From a checkpoint of a small sound classifier: arch transformer.
Rows from block 3 of a small sound classifier, named by matrix and row number. Rows with one number belong to one neuron. Each number is 128 + 24 x the weight over its row's rms, rounded and kept within 0 to 255. All counts start at 0.
After each neuron's rows are labels from the 100 clips, of 14976, where the neuron reaches its largest size: "responds to" is what is common among them; "loudest band" is the band of the loudest frequency at the time of the peak. Only what is clearly more common there than usual is listed. The data: short read English sentences (LibriTTS-R).
# gate: MLP gate (model.blocks.3.mlp.gate.weight, 640x160), inputs 0-159
# fc1: MLP up (model.blocks.3.mlp.fc1.weight, 640x160), inputs 0-159
# fc2: MLP down (model.blocks.3.mlp.fc2.weight, 160x640, transposed), outputs 0-159

gate.64 [132 124 128 129 125 116 128 127 136 129 128 128 130 109 129 124  94 127  98 126 128 128 151 139 128 126 130 100 143 133 131 129 131 128 128 128 127 166 128 107 122  95 126 125 128 130 135 132 107 108 137 138  72 110 128 125 126 128 133 128 129 125 126 129 132 124 129 134 128 128 148 130 109 122 128 130 118 128 130 128 129 130 128  22 129 127 160 120 129 128 125 111 125 138 118 128 141 129 129 100  84  97 119 120 117 129 128 128 125 128 131 130 124 140 138 125 142 111 122 129 127 153 137  71 128 129 149 140 188 137 159 135 255 159 137 128 129 160 137 243 150 129 158 139 131 128 134 134 129 166 151 127 169 167 192 128 123 137 131 142]
fc1.64 [127 128 156 158 144 136 134 132 121 127 128 111 124 129 127 132 173 128 146 130 128 145 128 125 128 128 126 138 130 124 125  47 127 128 128  89 128 128 146 157 137 162 129 140 130 127 121 127 133 152 124 110 154 131 128 131  94 128 126 129 128 131 127 120 126 117 127 123 142 128  99 128 150 131 128 134 141 120 119 138 119 127 128 199 127 130 128 129 128 128 130 162 135 106 128 128 117 126 128 156 136 137 136 128 139 128 128 128 131 128 126 128 158  97 116 138 108 163 134 128 127  87 108 134 125 128  71 121 121 104 117 193  86 109 255 128 124 128 127 120 126 128 128 108 112 128 119 126 132 123 102 128 119  99  39 128 132 109 227 115]
fc2.64 [128 127 128 128 126 128 255 128 128 128 128 111 127 124 133 133 128 128 124 128 128 107 103 129 128 178 134 164 128 128 141 128 137 128 129 146 170 124 128 127 128 104 128 128 128 104 128 119 122 128 124 128 125 129 130 128 137 127 130 119 128 128 127 128 128 128 128 128 129 123  25 204 128 127 128 128 128 153 128  77 128 118 125 128 128 128 156 126 128 128 127 126 128 129 150 128 148 128 141 122 131 205  90 128  62 158 128 127 109 133  80 129 129 125 102 126 147 120 115 128 128 140 129 125 162 159 159 111 126 127 128 105 128 142  99 144 214 129 124 128 131 127 161 173 128 128 122 181 129 136 139 128 127  87 128 123 128 128 128 112]
responds to: voice: female
loudest band: 250 to 500 Hz

gate.321 [125 128 162 110 128 107 128 128 128 128 128 127  67 127 128 128 128 133 128 128 125 122 128 127 127 128 120 127 126 149 132 129 255 128 128 128 128 129 125 126 128 126 126 203 128 128 128 120 252 127 142 128 121 128 128 128 128 128 128 124 150 128 128 128 151 127 128 130 128 111 129 130 128 156 237 128 128 132 132 125 127 128 128 127 103 100 155 128 128 128 130 127 128 185 121 128 128 128 131 128 136 129 128 128 128 133 133 126 129 127 128 128 125 135 130 114 128 126 129 133 128 128 128 133 128 129 106 128 128 128 127 132 128 132 133 128 128 129 167 128 129 128 128 132 127 128 131 128 119 128 130 128 128  56 134 129 128 128 131 127]
fc1.321 [128 129 153  40 128 128 128 101 128 128 128 128 129 128 124 128 128 130 128 128  30 128 128 128 128 128 128 128 125 126 128 128 128 146 128 128 128 128 124 128 131 128 125 137 128 128 128 120 128 136 128 128 128 128   0 128 128  87 128 128 128  83 132 203 129 128 124 128 128 128 128 128 129 130 128 133 128 129 128 128 128 127 129 126 128  95 128 128 126 128 128  22 132  80 128 132 100 126 128 141 128 128 128 128 128 128 133 129 128 112 128 115  78 128 128 128 128 128 128 129 128 128 130 128 128 173 128 127 128 128 122 128 128 128 128 128 136 190 128 111 140 127 166 128 123 127  71 128 128 127 128 250 128 107 128 129 128 117 128 128]
fc2.321 [128 128 128 127 128 128 129 128 129 128 129 128 128 160 128 128 128  58 128 128 128 133 138 128 125 149 134 126 152   0 135 120 127 128 129 121 128 131 129 130 128 128  66 129 128 123 127 132 127 128 126 128 129 128 128 127 128 101 128 129 126  35 128 128 137 128 129 139  33 131 128 123 128 128 130 128 128 128 126 128 124 129 128 128 122 133 130 130 129 128 130 128 129 128 124 113 128 128 128 128 129 121 134 128 150 128 128 237 134  56 135 131 128 160 128 129 127 127 129 136 128 128 128 128  81 121 126 127 135 128 129 130 128 134 137 128 122 124 129 161 129 128 130 125 128 128 125 127 128 138 128 128 136 143 128 133 129 128 212 129]
responds to: voice: male; the word "you"
loudest band: 250 to 500 Hz

gate.85 [132 124 128 124 112 145 120 128 127 128 128 128 128 128 128 132 128 128 128 133 127 122 128 125 106 138 105 116 129 128 127 130 128 130 129 130 128 134 125 127 129 126 131 129 128 128 121 126 125 128 128 128 127 127 103 128 128 111 123 122 128 124 118 127 128 131 128 122 130 123 111 127 126 126 129 128 125 157 127  93 128 128 128 124 127 133 127  67 126 128 102 131 128 118 129 129 131 129 128 128 129 134 136 128 128 128 125 128 128 128 128 126 127 127 128 126 128 106 128 127 115 132 131 144 128 134 130 131 130 131 128 141 128 141 159 128 133 140 129 128 128  92 133 135 111 128 147 255 128 132 132 130 133 130 134 130 130 130 165 129]
fc1.85 [128 112 127 119 123 128 128 132 128 128 126  68 127 139 128 133 128 127 104 128 128 115 120 123 117 143 115 128 203  58 141 128 143 134 128 135 129 129 128 128 129 128 133 128 131 128 165  93 125 128 130 128  93 127 124 128 129 114 117 128 128 125 127 128 128 128 151 118 130 128 104 124 128 121 149 128 122 128 127 128 129 128 129  65 127 150 126 128 128 128 128 141 128 128 135 128 169 130 128 128 128 128 128 128 127 128  99 121 124 125 127 122  45 159 177 123 127 128 128 128 255 128 128 128 128 136 141 132 163 158 251 128 128 128 128 128 138 132 128 242 128 124 123 128 139 146 131 138 128 132 127 128 144 133 152 155 128 128 128 141]
fc2.85 [128 127 153 128 131 132 137 127 128 128 128 128 137 130 128 128 128 128 129 126 128 164 145 128 124 128 131  70 130 132 100 128 126 128 124 121 124 128 128 128 128 128 131 128 128 128 128 136 128 127 137 128  91 128 135 128 123 128 128 128 128 133 128 128 128 126 126 124 128 133 128 127  65 128 129 125 130 121 128 152  78 124 128 128 131 117 121 102 130 128 128 128 128 139 127 128 126 128 144 128 126 127 212 128 129 117 128 128 147 124 144 148 128 128 123 132 128 129 131 131 128  12   0 129 128  80 125 131 136 132 128 132 128  34 129 109 101 127  59 128 128 128 152  29 132 128 133  72  91 116 129 128 129 129 128 131 131 128 129 140]
responds to: voice: male
loudest band: 4000 to 8000 Hz

gate.194 [133 129 127 127 128 127 127 126 128 128 127 125 124 128 207 128 127 128 189 128 128 122 134 243 126 130 152 125 126 128 102 129 126 128 129 115 128 128 123 123 128 126 125 128 128 128 106  93 128 128 128 128 250 174 128 129 129 177 128 128 123 128 128 127 114 126 128 128 128 128 130 129 129 128 126 127 189 132 130 122 140 129 128 127 195 129 128 126 128 124 128 128 128 127 122 126 125 134 127 123 128 151 136 138 128 128 129 131 128 128 128 128 128 128 117 128 128 126 138 128 126 128 129 132 128 125 121 133 128 128 127 132 129 133 131 127 114 129 119 127  57 128  85 132 107 126 128 107 127 101 130 128 122 128   0 121  34 128 131 118]
fc1.194 [128 158 170 128 169 128 128 129 128 128 179 166 128 128 128 128 128  71 128 103 128 128 128 128 128 128 128 128 128 132 128 128 128 128 128 133 129 128 128 128 156 128 135 128 128 128 128 127 130 212 128 113 128 128 128 159 128 128 128 128 128 128 128 129 128 128 128 128 129  83 128 128 128 131 128 128 128 128 128 128 128 128 128  61 128 128 128 127 126  95 128 128 253 153 143 129 128 128 128 128 127 128 123 128  21 122 128 128 128 128 128  40  92 128 128 128 128 128 128 128 128 128 128 128 128 128 133 229 129 253 128 128 128 128 128 128 128 128 128 128 128 126 128 128 128 128 128 128 128 128 128 128 128 128 128 128 128 128 128 126]
fc2.194 [128 128 128 128 136 128 130 128 127 128 127 128 128 124 128 127 128 131 127 126 127 125 128 128 127  49 128 128  35 255 129 131 161 128 128 138 128 127 128 128 128 128 129 129 131 148 130 128 130 128 131 128 128 131 128 127 128 119 126 125 109 155 128 128 123 127 124 128 219 132 126 124 132 128 128 202 128 126 128 133 129 131 128 128 129 123 128 128 128 128 128 127 130 129 128 132 128 128 128 133 128 100 132 188 179 123 127 112 128 127 128 132 128 120 130 130 132 128 124 123 128 128 128 128 140 131 133 128 129 129 128 128 123 130 120 128 128 140 128 103 129 128 127 132 128  82 128 129 128  33 128 128 128 123 128 128 128 128  37 126]
responds to: voice: male
loudest band: 250 to 500 Hz; 500 to 1000 Hz

gate.110 [120 126 156 194 128 127 134 139 107 125 128 129 159 128  98  53  34 128 126 127 127 128 129 128 128 122 136 128 151 129 148 128 127 129 161 133 134 184 128 128 137 128 126 127  90 128 138 130 128 136 131 133 132 127 152 127 127 145 129 125 129 116 149 128 131 130 144 128 128 110 128 119 128 128 127 128 121 128 125 128 128 134 133 128 133 126 128 255 127 129 127 128 128 128 145 128 126  87 126 128 119  82  56 103 127 128 199 129 128 128 128 124 128 132 128  70 129 128 128 169 133 129 129 132 128 133 193 128 133 128 132 128 128 129 131 128 128 192 127 128 204 128 129 128 120 135 135 133 145 128 128 144 129 132 133 128 135 152 128 137]
fc1.110 [122 129 122 129 127 123 128 130 115 155 111 154 134 140 128 128 127  94  94  66 123 128 128 128 128  84 129 127 134 135 197  99 128 226 135 129 128 128 128 189 155 121 120 126 133 105 128 128 120 122 130  95 131 138 234 127 130 169 128 127 129 110 131 127 128 126 158 127 128 117 128 125 139 127 125  83  99 131 128 124 204 221 129 132 127 123 128 128 126 125 108 128 132 166 131 125 138 128 128 115 128  87  85 105 106 136 128 116 128 128 131 130 110 131 127  46 129 120 128 137 128 122 136 132 115 128 129  87 139 147 129 128 215 135 134 130 128 144 165 129 127 128 128 130 128 129 134 153 128 164 139 128 137 130 133 134 129 145 124 128]
fc2.110 [118 129 144 128 123 128 126 125 105 128 128 131 129 131 128  42 128 127 121 116 123 124 133 128 176 130 118 127 147 124 128 132 128 136 128 128 125 102 128 130 130 127 162 129 125 141 127 128 128 126 128 125 142 125  25  81  86 134 128 128 128 125 134 128 128  95 128 128 122 136 127 104 125 137 127 123 128 125 124 130 113 128 128 128 131 138 118 128  77 127 113 125 123 119 124 127 119 128 124 150 121  66 146 122 128 116 157 133 137 130 139 113 129 131 255 132 128 128 133 131 127 116 123 136 105 119 118 201 143 130 128 130 128 102 135 122 116 123 129 147 128 130  93 117 128 128 134 127  97 128 132 128 138 131 125 169 127 128 136 130]
responds to: voice: female
loudest band: 250 to 500 Hz

gate.495 [198 128 141 160 135 127 111  14 134 107 131 124 135 131 127 134 142 173 125 104 128 128   0  85 129 116 127 129  76 128 116 126 128 140 110 126 129 116 130 130 128 130 126 120 130 139 117 129 141 128 115 129 128 129 128 128 128 127 127 128 128 135 128 127 128  77 123 127 129 144 117 131 128 128 131 198 152 133 129 129 139 125 121 127 128 129 128 129 127 145  63 128 128 122 117 129 124 135 129 136 128 136 129 129 129 128 126 128 122 129 109  22 124 126 129 129 128 131 147 126  91 128 116 125 120 115  74 119 127 128  90 125 119 125 125 123 114 114 102 128 129 119 128 125 110 109 106 127 128 128 125 131  60  55 112 108 129 124 125 101]
fc1.495 [126 129 122 133 130 130 122 128 130 123 133 126 128 125 120 117 163 128 123 123 128 126 126 127 128 127 128 128 123 142 121   0 143 132 128 115 112 127 128 133 126 115 128 125 129 128  84 128 153 128 128 129 128 127 134 121 102 130 107 127 128 128 127 131 133 128 139 128 233 135 121 139 127 128 151 147 129 128 129 128 129 127 133 128 129 128 130 128 128 159 128 122 128 128  73 142 128 129 128 138 128 138 129 129 107 128 146 117 130 131  64 129 128 129 131 127 130 128 153  31 126 126 128 128 116 119  78  30 125 124 128 128 128 128 128  51 111 123 130 100 130 126 129 106 117 127 121  97 137 124 128 128 123 128 127 114 128 128 128 121]
fc2.495 [121 129 121 128 128 129 129 122 223 128 128 128 128 142 116  91 128 127 128 128 129 130 129 129 131 123 131 113 131 124 126 128 126 128 130 110 127 115 128 128 128 122 161 135 128 131 128 128 128 128 125 128 139 128 134 129 128  90 146 131 128 122 132 128 128 128 129 124 123 133 119 120 192 179 128 127 130 127 128 159 127 140 168 128 135 130 114 129 128 128 131 127 105 145  99 126 128  89 127 128 128  98  83 189 128 128 130 133 125 124 129 128 128 113 136 131 128 128   0 128 135 128  57 148 125  91 115 125 130 130  62 130 128 109 132 128 118 128 128 128 128 124 128 119 128 128 134 125 137 121 129 128 204 133 128 170 128 128 129 135]
responds to: voice: male
loudest band: 250 to 500 Hz

gate.204 [131 128 127 128 132 175 128 125 173 128 128 125 121 128 112 149 130 128 124 122 128 128 128  57 128 128 122 127 128 128 128 128 129 128 128 128 128 132 128 145 128 127 142 129 134 170 103 128 102 128 128 107 137 128 127 132 123 128 101 128 128 128 101 125 128 128 129  58 130 128 128 128 128  78 128 127 128 128 128 127 128  58 116 128 128 152   6  86 142 128 125 162 137  89 128 162 129 143 128 128 128 129 128 118 127 115 128 124 128 128  58 124  32 109 128 128  81 125 131 128 127 128 154 128 128 128 122 148 128 134 128 128 128 128 128 128 114 128 128 128 128   0 130 128 128 128 138 128 128 130 129 128 130 128 130 128 128 129 128 128]
fc1.204 [128 142 128 128 230 171 128 135 128 134 137 127 128 132 128 166 128 128 129 126 127 128 128 128 131 130 128 128 126 128  50 128 106 128  47 117  96   7 128 128 130 128 128 128 125 128  41 128 129 132  74 113 133 112 128 128 128 128 107 128  99 128 128 128 126 114 118 127 128 128 128 110 128 134 128 128 124 128 128 127 128 128 128 128 131 128 128 128 128 128 123 128 130 128 128 128 129 181 142 151 128 172 128 128 170 128 128 128 232 128 128 128 128 128 127 145 118 128 128 131 125 128 139 126 119 121  86 121 127 127  81 127 128 123 128 130  76 128 128  92 128 128 128 128 128 128 103 128 125 117 128 128  91 128  54 124 128  92 128 107]
fc2.204 [129 128 127 128 122 128 127 128 128 128 128 150 127 131 128 123 128 128 128 128 128 128 128 128 128 100 128 131  28  77 156 128 128 128 128 220 129  83 128 131 128 128 128 131 128 128 128 128 129 128 128 128 128 128 128 128 130 128 131 128 128  87 128 128 128 128 128 128  19 128 128 128 131 128 128 158 128 128  67 128 129 128 128 128 129 125 129 128 128 128 128 128 127 128 128 128 128 128 128 131 128 141 139 128 118 130 126 255 124 129 124 128 128 109 127 128 129 128 126 124 128 128 128 128 128 151 131 137 128 141 128 127 128 129 126 128 133 150 128 121 128 128 110 129 128 128 129 129 129 128 128 128 128 127 128 123 128 128   7 127]
responds to: voice: male
loudest band: 250 to 500 Hz

gate.155 [128 128 121 130 132 116  62 186 128 128 128 128 128 129 128 121 114 125 121 123 130 128 144 139 128 128 255 126 147 128 175 128 128 129 130 130 136 133 126 128 128 128 128  83 122 129 130 128 108 150 140 130 107 124 128 128 125 113 142 128 136 107 128 128 128 127 128 145 128 127 128 127 137 128 128 128 125 128 161 128 129 128 132 122 142 129  73  78 128 133 127 128 142 127 128 129 130 131 111 121 105  70  54  95 118 124 128 128 124 125 185 127 121 186 131 123 128 127 100 124 162 129 131 108 125 130 241 128 153 203 133 128 179 128 130 128 128 129 133  78 140 127 129 130 154 152 128 139 128 136 128 126 151 145 130 165 129 147 133 154]
fc1.155 [142 129 128 125 128 128 113 128 128 128 128 125 128 127 128 102 124 133 127 128 128 116 128 134 128 129 127 103  86 128  61 141  66  42 117 121 116 128 105   6  30 105 123 124 129 134 128 128  32  98 115 128 129 127 128 130 129 127 128 128  77 128 127 128 123 112 116 128 105 135 128 148 115 128  89 130 138 153 172 128 139 125 120 128 120 138 128 128 131 131 140 125 126 128 109 127 128 128 111 124 128 143 139 128 128 132 107 133 133 128 192 129 141 124 129 155 143 128 131 125  88 136 147 200 171 127 127 164 137 127 118 153 128 145 149 128 127 133 129 128 128 128 139 165 108 123 139 116  74 124 178 145 127 128 117 127 127 120 150 127]
fc2.155 [124 131 120 131 103 119 128 129 124 127 125 177 122 169 129 107 128 125 127 128 131 160 129 128 127  63 128  58 119 128 131 131 129 131 128 115 128 128 127 127 131 128 217 144 131 140 128 127 131 130 129 123 141 130 127 128 128 126 128 127 127 128 129 128 126 118 130 123 128 136 128 128 128 128 150 129 128 125 125 149 135 127 127 127 128 121 126 124 106 118 128 128 221 130 129 137 128 128 128 131 128 115 185 127 166 128 127 128 127  97 128 242 124   7 175 155 132 132 125 128 128 140 132 128 129 115 132 124 128 238 127 101 106 206 121 131 119 118 127 128 129 133 118 131 128 129 125 128 127 128 111 137 128 126 131 130 128 130 122 128]
responds to: voice: male
loudest band: 2000 to 4000 Hz

gate.470 [127 128 128 255 129 135 128 113 130 128 166 127 127  94 128 126 127 128 125 125 121 128 122 128 131 128 138 142 117 129 120 128 187 128 128 128 141 128 128 129 128 137 128 119 113 159 127  96 161 162 126 133 136 128 128 123 127 136 171 127 132 138 128 157 126 133 113 151 145 128 147 129 130 134 128 153 128 112 129 147 157 144 125 128 129  98 131 128  82 131 128 126 149 127 127 127 106 117 127 130 128 125 119 113 117 121 130 129 127 128 120 123 125 124 128 128 131 128 100 122 131 129 130 114 128 128 144 123 118 123 202 116 146 129 117 128 122 128 128 129 153 128 142 117 128 127 126 141 128 110 126 131 124 128 130 126 118 129 109 255]
fc1.470 [130 128 107 120 126 130 131 122 135 137 133 126 110 137 159 126 128  55 134 130 131 127 128 129 124 240 123 127  82 125  78 136  41 129 128 128 128 122 125 128 127 128 229 122 128 128 103 128 128 206 109 129 146 128 121 116 128 106 117 189 126 129 127 131 118 128 109 125 118 134 137 104 126 128 125 128 147 152 139 127 128 131 126 190 146 128 130 138 129 118 155 136 127 176 122 134 122 127 123 127 126 216 128 143 128 120 134 128 127 127 114  98 128  84 121 177 128 106 129 128 128 168 119 128 144 128 127 135 127 127 127 130 128 128 128 128 128 141  81 128 126 137 128 128 127 147 112 121  76 119 201 128 127 128 117 128 118 117 128 128]
fc2.470 [126 119  92 150 133 131  36 129 113 126 128 136 128 128 128 131 155 128 120 127 133 127 120 127  81 128 128 128 119 146 127 157 133 137 128 200 128 126 128 125 128 128 137 128 127 128 131 127 133 148 128 128 127 128 125 129 128 125 128 127 128 148 128 128 128 117 102 121 140 149 127 128 140 126 206 133 128  65 132 175 132 170 128 128 138 101 128 210 128 128  78 126 134 128 155 129 128 129 162  28 128 128 134 130 129 143 128 116 124 128 127 126 129 129 112 131 139 128 128 126 128 126  88 131 151 127 133 116 149 146 145 129 150 128 113  44 127 128 111 136 153 106 143 128 130  92 128 255 123  98 115 128 116 121 120 130 129 128 117 149]
responds to: voice: male
loudest band: 250 to 500 Hz