python train.py --model="sound classifier" --dataset="short read English sentences (LibriTTS-R)" --train_examples=26041 --gain_aug_db=6 --n_mels=40 --hop_length=160 --input="log_mel" --spec_augment=false --win_length=512 --targets=["voice"] --num_classes=2 --arch="transformer" --norm="layernorm" --norm_position="pre" --hidden_act="swiglu" --mlp_ratio=4 --head_dim=64 --fused_qkv=false --bias="none" --qk_norm=false --layer_scale_init=0.1 --parallel_block=false --inner_norm=false --subsampling=4 --layers=6 --width=160 --positions="sincos" --pooling="mean" --loss="cross_entropy" --init="lecun_normal" --residual_init="none" --optimizer="adam_atan2" --learning_rate=0.0018 --beta1=0.9 --beta2=0.99 --max_grad_norm=3.0 --l1_shrink=0.03 --max_steps=30500 --batch_size=128 --epochs=149.9 --lr_schedule="cosine" --final_lr_fraction=0 --warmup_steps=6100 --weight_decay=0.1
Rows from block 3 of a small sound classifier, named by matrix and row number. Rows with one number belong to one neuron. Each number is 128 + 32 x the weight over its row's rms, rounded and kept within 0 to 255. All counts start at 0. Numbers have three digits each. After the name is the row's rms in percent of the matrix's.
After each neuron's rows are labels from the 100 clips, of 14976, where the neuron reaches its largest size: "strongest on" is what is common among them. Only what is clearly more common there than usual is listed. The data: short read English sentences (LibriTTS-R). In brackets: how many of the 100, against the usual share in percent.
# gate: MLP gate (model.blocks.3.mlp.gate.weight, 640x160), inputs 0-159
# fc1: MLP up (model.blocks.3.mlp.fc1.weight, 640x160), inputs 0-159
# fc2: MLP down (model.blocks.3.mlp.fc2.weight, 160x640, transposed), outputs 0-159

gate.16 018:148183128085125130075128210021134142122086097135131145128135144146106124138078059131181124128114139128033128129128155130070141152082134128128151126130090118023128103136136120132176041133102128121128123153224147113128128149137130167115124141122119122051121150130139189134152133125125075128111156168133122128153135107118124138124129138115126129131152179145020052131127119114173133129149127205132118105124115105216111230131125142119116135129114133138129114129128130128127129117125129
fc1.16 030:255128128127126148134125132059170127080096128129173128138139129180121128174129092154125116098121128126128125124112146147126171255121118145117204128132084126132119126125123121127172100200090134130124098128128161128135128128129128133107103149128128124156128129130171149132151128128073059127127155129151125141130130127129129129128129128088128104089233126202128052128150128087135148128128056130127095116105052110130114127128128089128097128121116127128105076121123128126111106113097101
fc2.16 037:123133128128127128078123128128128145129131122125064110128128127128146129136151104127153123109122118128143187125127128127128061129129127131125128125124128127128126127132128128156128129126134128135127133128123129126122128133128097128128128129074128125108203132125036129127000124082120123112128128133119127117183126125137127133133053134128128125148129133130129155128122128000096139110129129130128150127074146108124173083144127127120092134133136115128052128130128134128130129128150129
strongest on: voice: female (91 vs 53.7)

gate.469 023:099126137151127129147182108132128128000129123127109026108096095077095110094125139128155145202128158152134162183128128129130128128127128114115114126128145130124127128122127132128127166119131118128131136128128077122122137127136125093146128041128128133116133125140127125113109140128206234134193128127152115092014073106111128128053128115127096150135119107128127151129119117133128128130129159147175128168128144132128128130162172132128128132157134237128146128128185129193128129160146224
fc1.469 024:138202053128127130129091142128120143123128163128128131158128131148050133128174098143088112097123127121122127127115136127110145128128128138112145113128114128168138128129145125128138061158106133075062098124129207114013128130128128255121128135129128109146120133128255251144148128128126123128127128130102126155141156130129128128065128096130134095105186122149128081118126127113128126085128115088068120127117108122128124117128125129128115125117090117128126034166091127103118133106117064
fc2.469 058:129128127128116127181131128128127128116127131171134129127156128126083126155124128128123131130099130128137126175152128128128085061118129131128128128113109128108129136128138126122128128129134128099154135128131109128184128126067147128162128122128130132128078220160123125126146128076135143133146128128130132255107128050147128119091130098128136128128084127127122128127128130121135137132080074071127095128157123182157127048092101103127146128128034152128161127128059113128120128128128102
strongest on: voice: male (73 vs 46.3)

gate.610 363:128128125127127018128178128128120127128059000128128120128128128128128125127128128128129183151129128127128128128143128128128128128129130127130128128126132127128129128129128127128128128132124091129125166128128128128128127115128128128128129128255128128128127255025128213128128132123133130018140135128000128129128128128128128126128128128129126127128128128128129128064129128128128127128128129129128128131128128128128127129135122128119128128120202129130138128122129128130127128136128128
fc1.610 378:128099155127128128130190128114128091128128128128145128128129130128130128128126126127131165136128167127130128129130128183211127128128130126128124128128129127126128128117128126127117157128128127129128130113144111127129128126255127127128121128126000175127126128130131128041125255127128243128134128128128229128128127128128126128130128127128070129128044129127128124132126129128125127139128169179154128102128132127128128128127132123131128128129139129136140129124128128186155128140128130
fc2.610 374:128128128127128128128129128129128128132128128128129128128138128128128133129127128128128255000128117128146128128140128128128128127125138128128128128127128128131128128128128128128128127246129128128130193128255128128128125128127108128128094128098128129128119128126127127128130128128128124128126128128128135128129128128123128000129137131124128138014119128128136128128127128128134127115127113104128134128118158128128128128126128128128115128129128114128126128128116129128128128129134128
strongest on: voice: male (98 vs 46.3)

gate.195 161:129166095139135147150117150131163143158128128127144133131055136158141154177082128190178126126096128085112055097120192098113141112118135126155126124139167123130139160144128136170143127160103128163109196167132147106158145150163128206080120189128099109128158138140174128138141157137181149134180170179133115104113129140128076149155171128157162131143155111139145124118119098085099036093104082091099069098075079101042054127103099116097068103095123102176110108097096110116060097111074088
fc1.195 193:123095145124102107115144105116088116107127126139116122124215120094113100086175115083091134142155132163148195151143076155144113147140104128097130128121085133127116103110127112069111129100155130064152074062117108146101109109099124115171142067125150142128102106118097128115120099118073120121085092056121148149128127112128169110105095128105099117118092131120121132130136153166164198171156204192156169156181221149211197131155156142158186145161147148093150159159160147140211153143190163
fc2.195 178:129128128128128145128129123128128128124110127138128134128105128128071135191127096128128128135128131128112248168128128128128128128126128128128126128128114128127128128127132128128125128118128128128093128128128119128126166128128128128140130102141122128128107133169125128128128128128128135128145128128128130128125128051163128126081165070122128093108102129127119128128128128127184255227119100128128097117199081189249255127128128128128198128128104183123131127128090086128062128128128119
strongest on: voice: female (93 vs 53.7)

gate.260 029:127124136017112084121135128108110128128109128134106122108133128084116108090146125093123129165139138177143201174148093130140102168121128112128132132082126154126128126122138144121103138118216127102136120124089119172121127123115115128169187082117128184109122124128125128049128107085156126104121122122109131129125120098126153092099010081121088125120154153103094128135123131165171196168177170179166169141172169150186175175147134187128171134192130142116162192129174142169218135144169170
fc1.260 045:110124132118119118120143126128120124127123128130111118109134128071123106115155126077165255169136160151158183142167099128147055139128127128122129128123127145119128087127127125111109144114137126123133125114126120144123126111126128127161142093128132135101124127124062128117126103120140126115127120117110130130125128115127140104104120096125085126127120128025127128132136139177129166153143160147142175144171179128183189155140135129141171255152147136125139197128146182164167133150183175
fc2.260 075:128128128128128129090128128128114128136131132128128125129135128129216128089129128129126128125128128128128092091128136128128128212128127127127129125127146128130121128129125129128135123132127128128143128117128130128116120128128128128070128165215144128128128128093133128128128128128128102128116128127128123096211128255102128128147109152128128137228131075133146128128133127132000020082165137128128149128089152063000126132129128128099088128128158097136125129128255162129178128122128154
strongest on: voice: male (99 vs 46.3)

gate.3 021:137129127132130128125082128128128128138128127127141226117121119127124123135103136128008000157127191120111128128139128126129198111152128125144124138115140127125130128128111117148124129127130128173119135141196127127129137129184128128128128128129129128127119114138101122127120127128146128129135128143129133117128112135129164128128128116141125134151126132128127128123126129128164125126115128128127128129128020128124127130128130128203128126118129121177121128132123124123127122084128128
fc1.3 024:127129128148139128122106137128136137127128133128128128127102032127127128128161152129120126121128187137124112128121128134129154115125128132125117137120125128141127130123127128130128130131128133128128123128127152129103142131129149129128125129128130128127148114176128128138128000129128129129128121128138128127127124128128127129124204124131128129147127129130129128128125255126128099124128105107117125129121121112091101129145175123232120128126123123128139116139132124104112136106118169
fc2.3 041:125131130128128124130128138136131111130129126112124116132134128134180132117129191129128121127137126130128101128130132131127128123129033140129140128128122128128128147125124117128145124111125128136138141134119127128128123127129127128136128128155131127128153134115139128133127128128117084125128128083128137082115141129129128135132125128000127137122125117109146194219128129130000025117129124128136135124115242078000015129127128036110111128126131126134118133138130173128126128127129136
strongest on: voice: male (82 vs 46.3)

gate.232 038:138128126132129134123081145096130128129128115122132130129104116189101121000121132093120128107127145120126111133128128127117128123129126158138000126127026128128162123129128128162128123130120144139115128149166160122143139128142175136114126147136140107093128123141128132130132128128122127128127128129136128128131125128128128128127000108126128128129128129106128087117130129069128121090128100110051128117104123120120093129099143128132075113069122117128124128133085116087118126055120080
fc1.232 030:129126127128126131150149126199128127123131136127120102128142128128128135128128118128147128155186127133138133128128255137130114215124126104118128126158116134160121113127125127101128129118132104035178127112101117143101102128127052126130129126107117133120128148127128127117128128128147166157127125104111115128118127129134128128126126128127061125126145127174156162130128128212128130128187129150178059226128075232135130143161128144091174128169128171072137033116140158145134128239128147
fc2.232 038:128127128128127128134133126128158122113120159138125132127128128128126126136123125129120138128117142128129166148129128129127128117129200086129125225134097128119131127125128128128103128131114128128124129128140066129143147134102147128197133084154102128128113127255115118128144127129149214098135128132127142130255128122189128094118136104081148224124124130000117128116129168123152174141126109098128076198206127164227128127123128128125168128128177136115155125128040125128123128128124122
strongest on: voice: male (76 vs 46.3)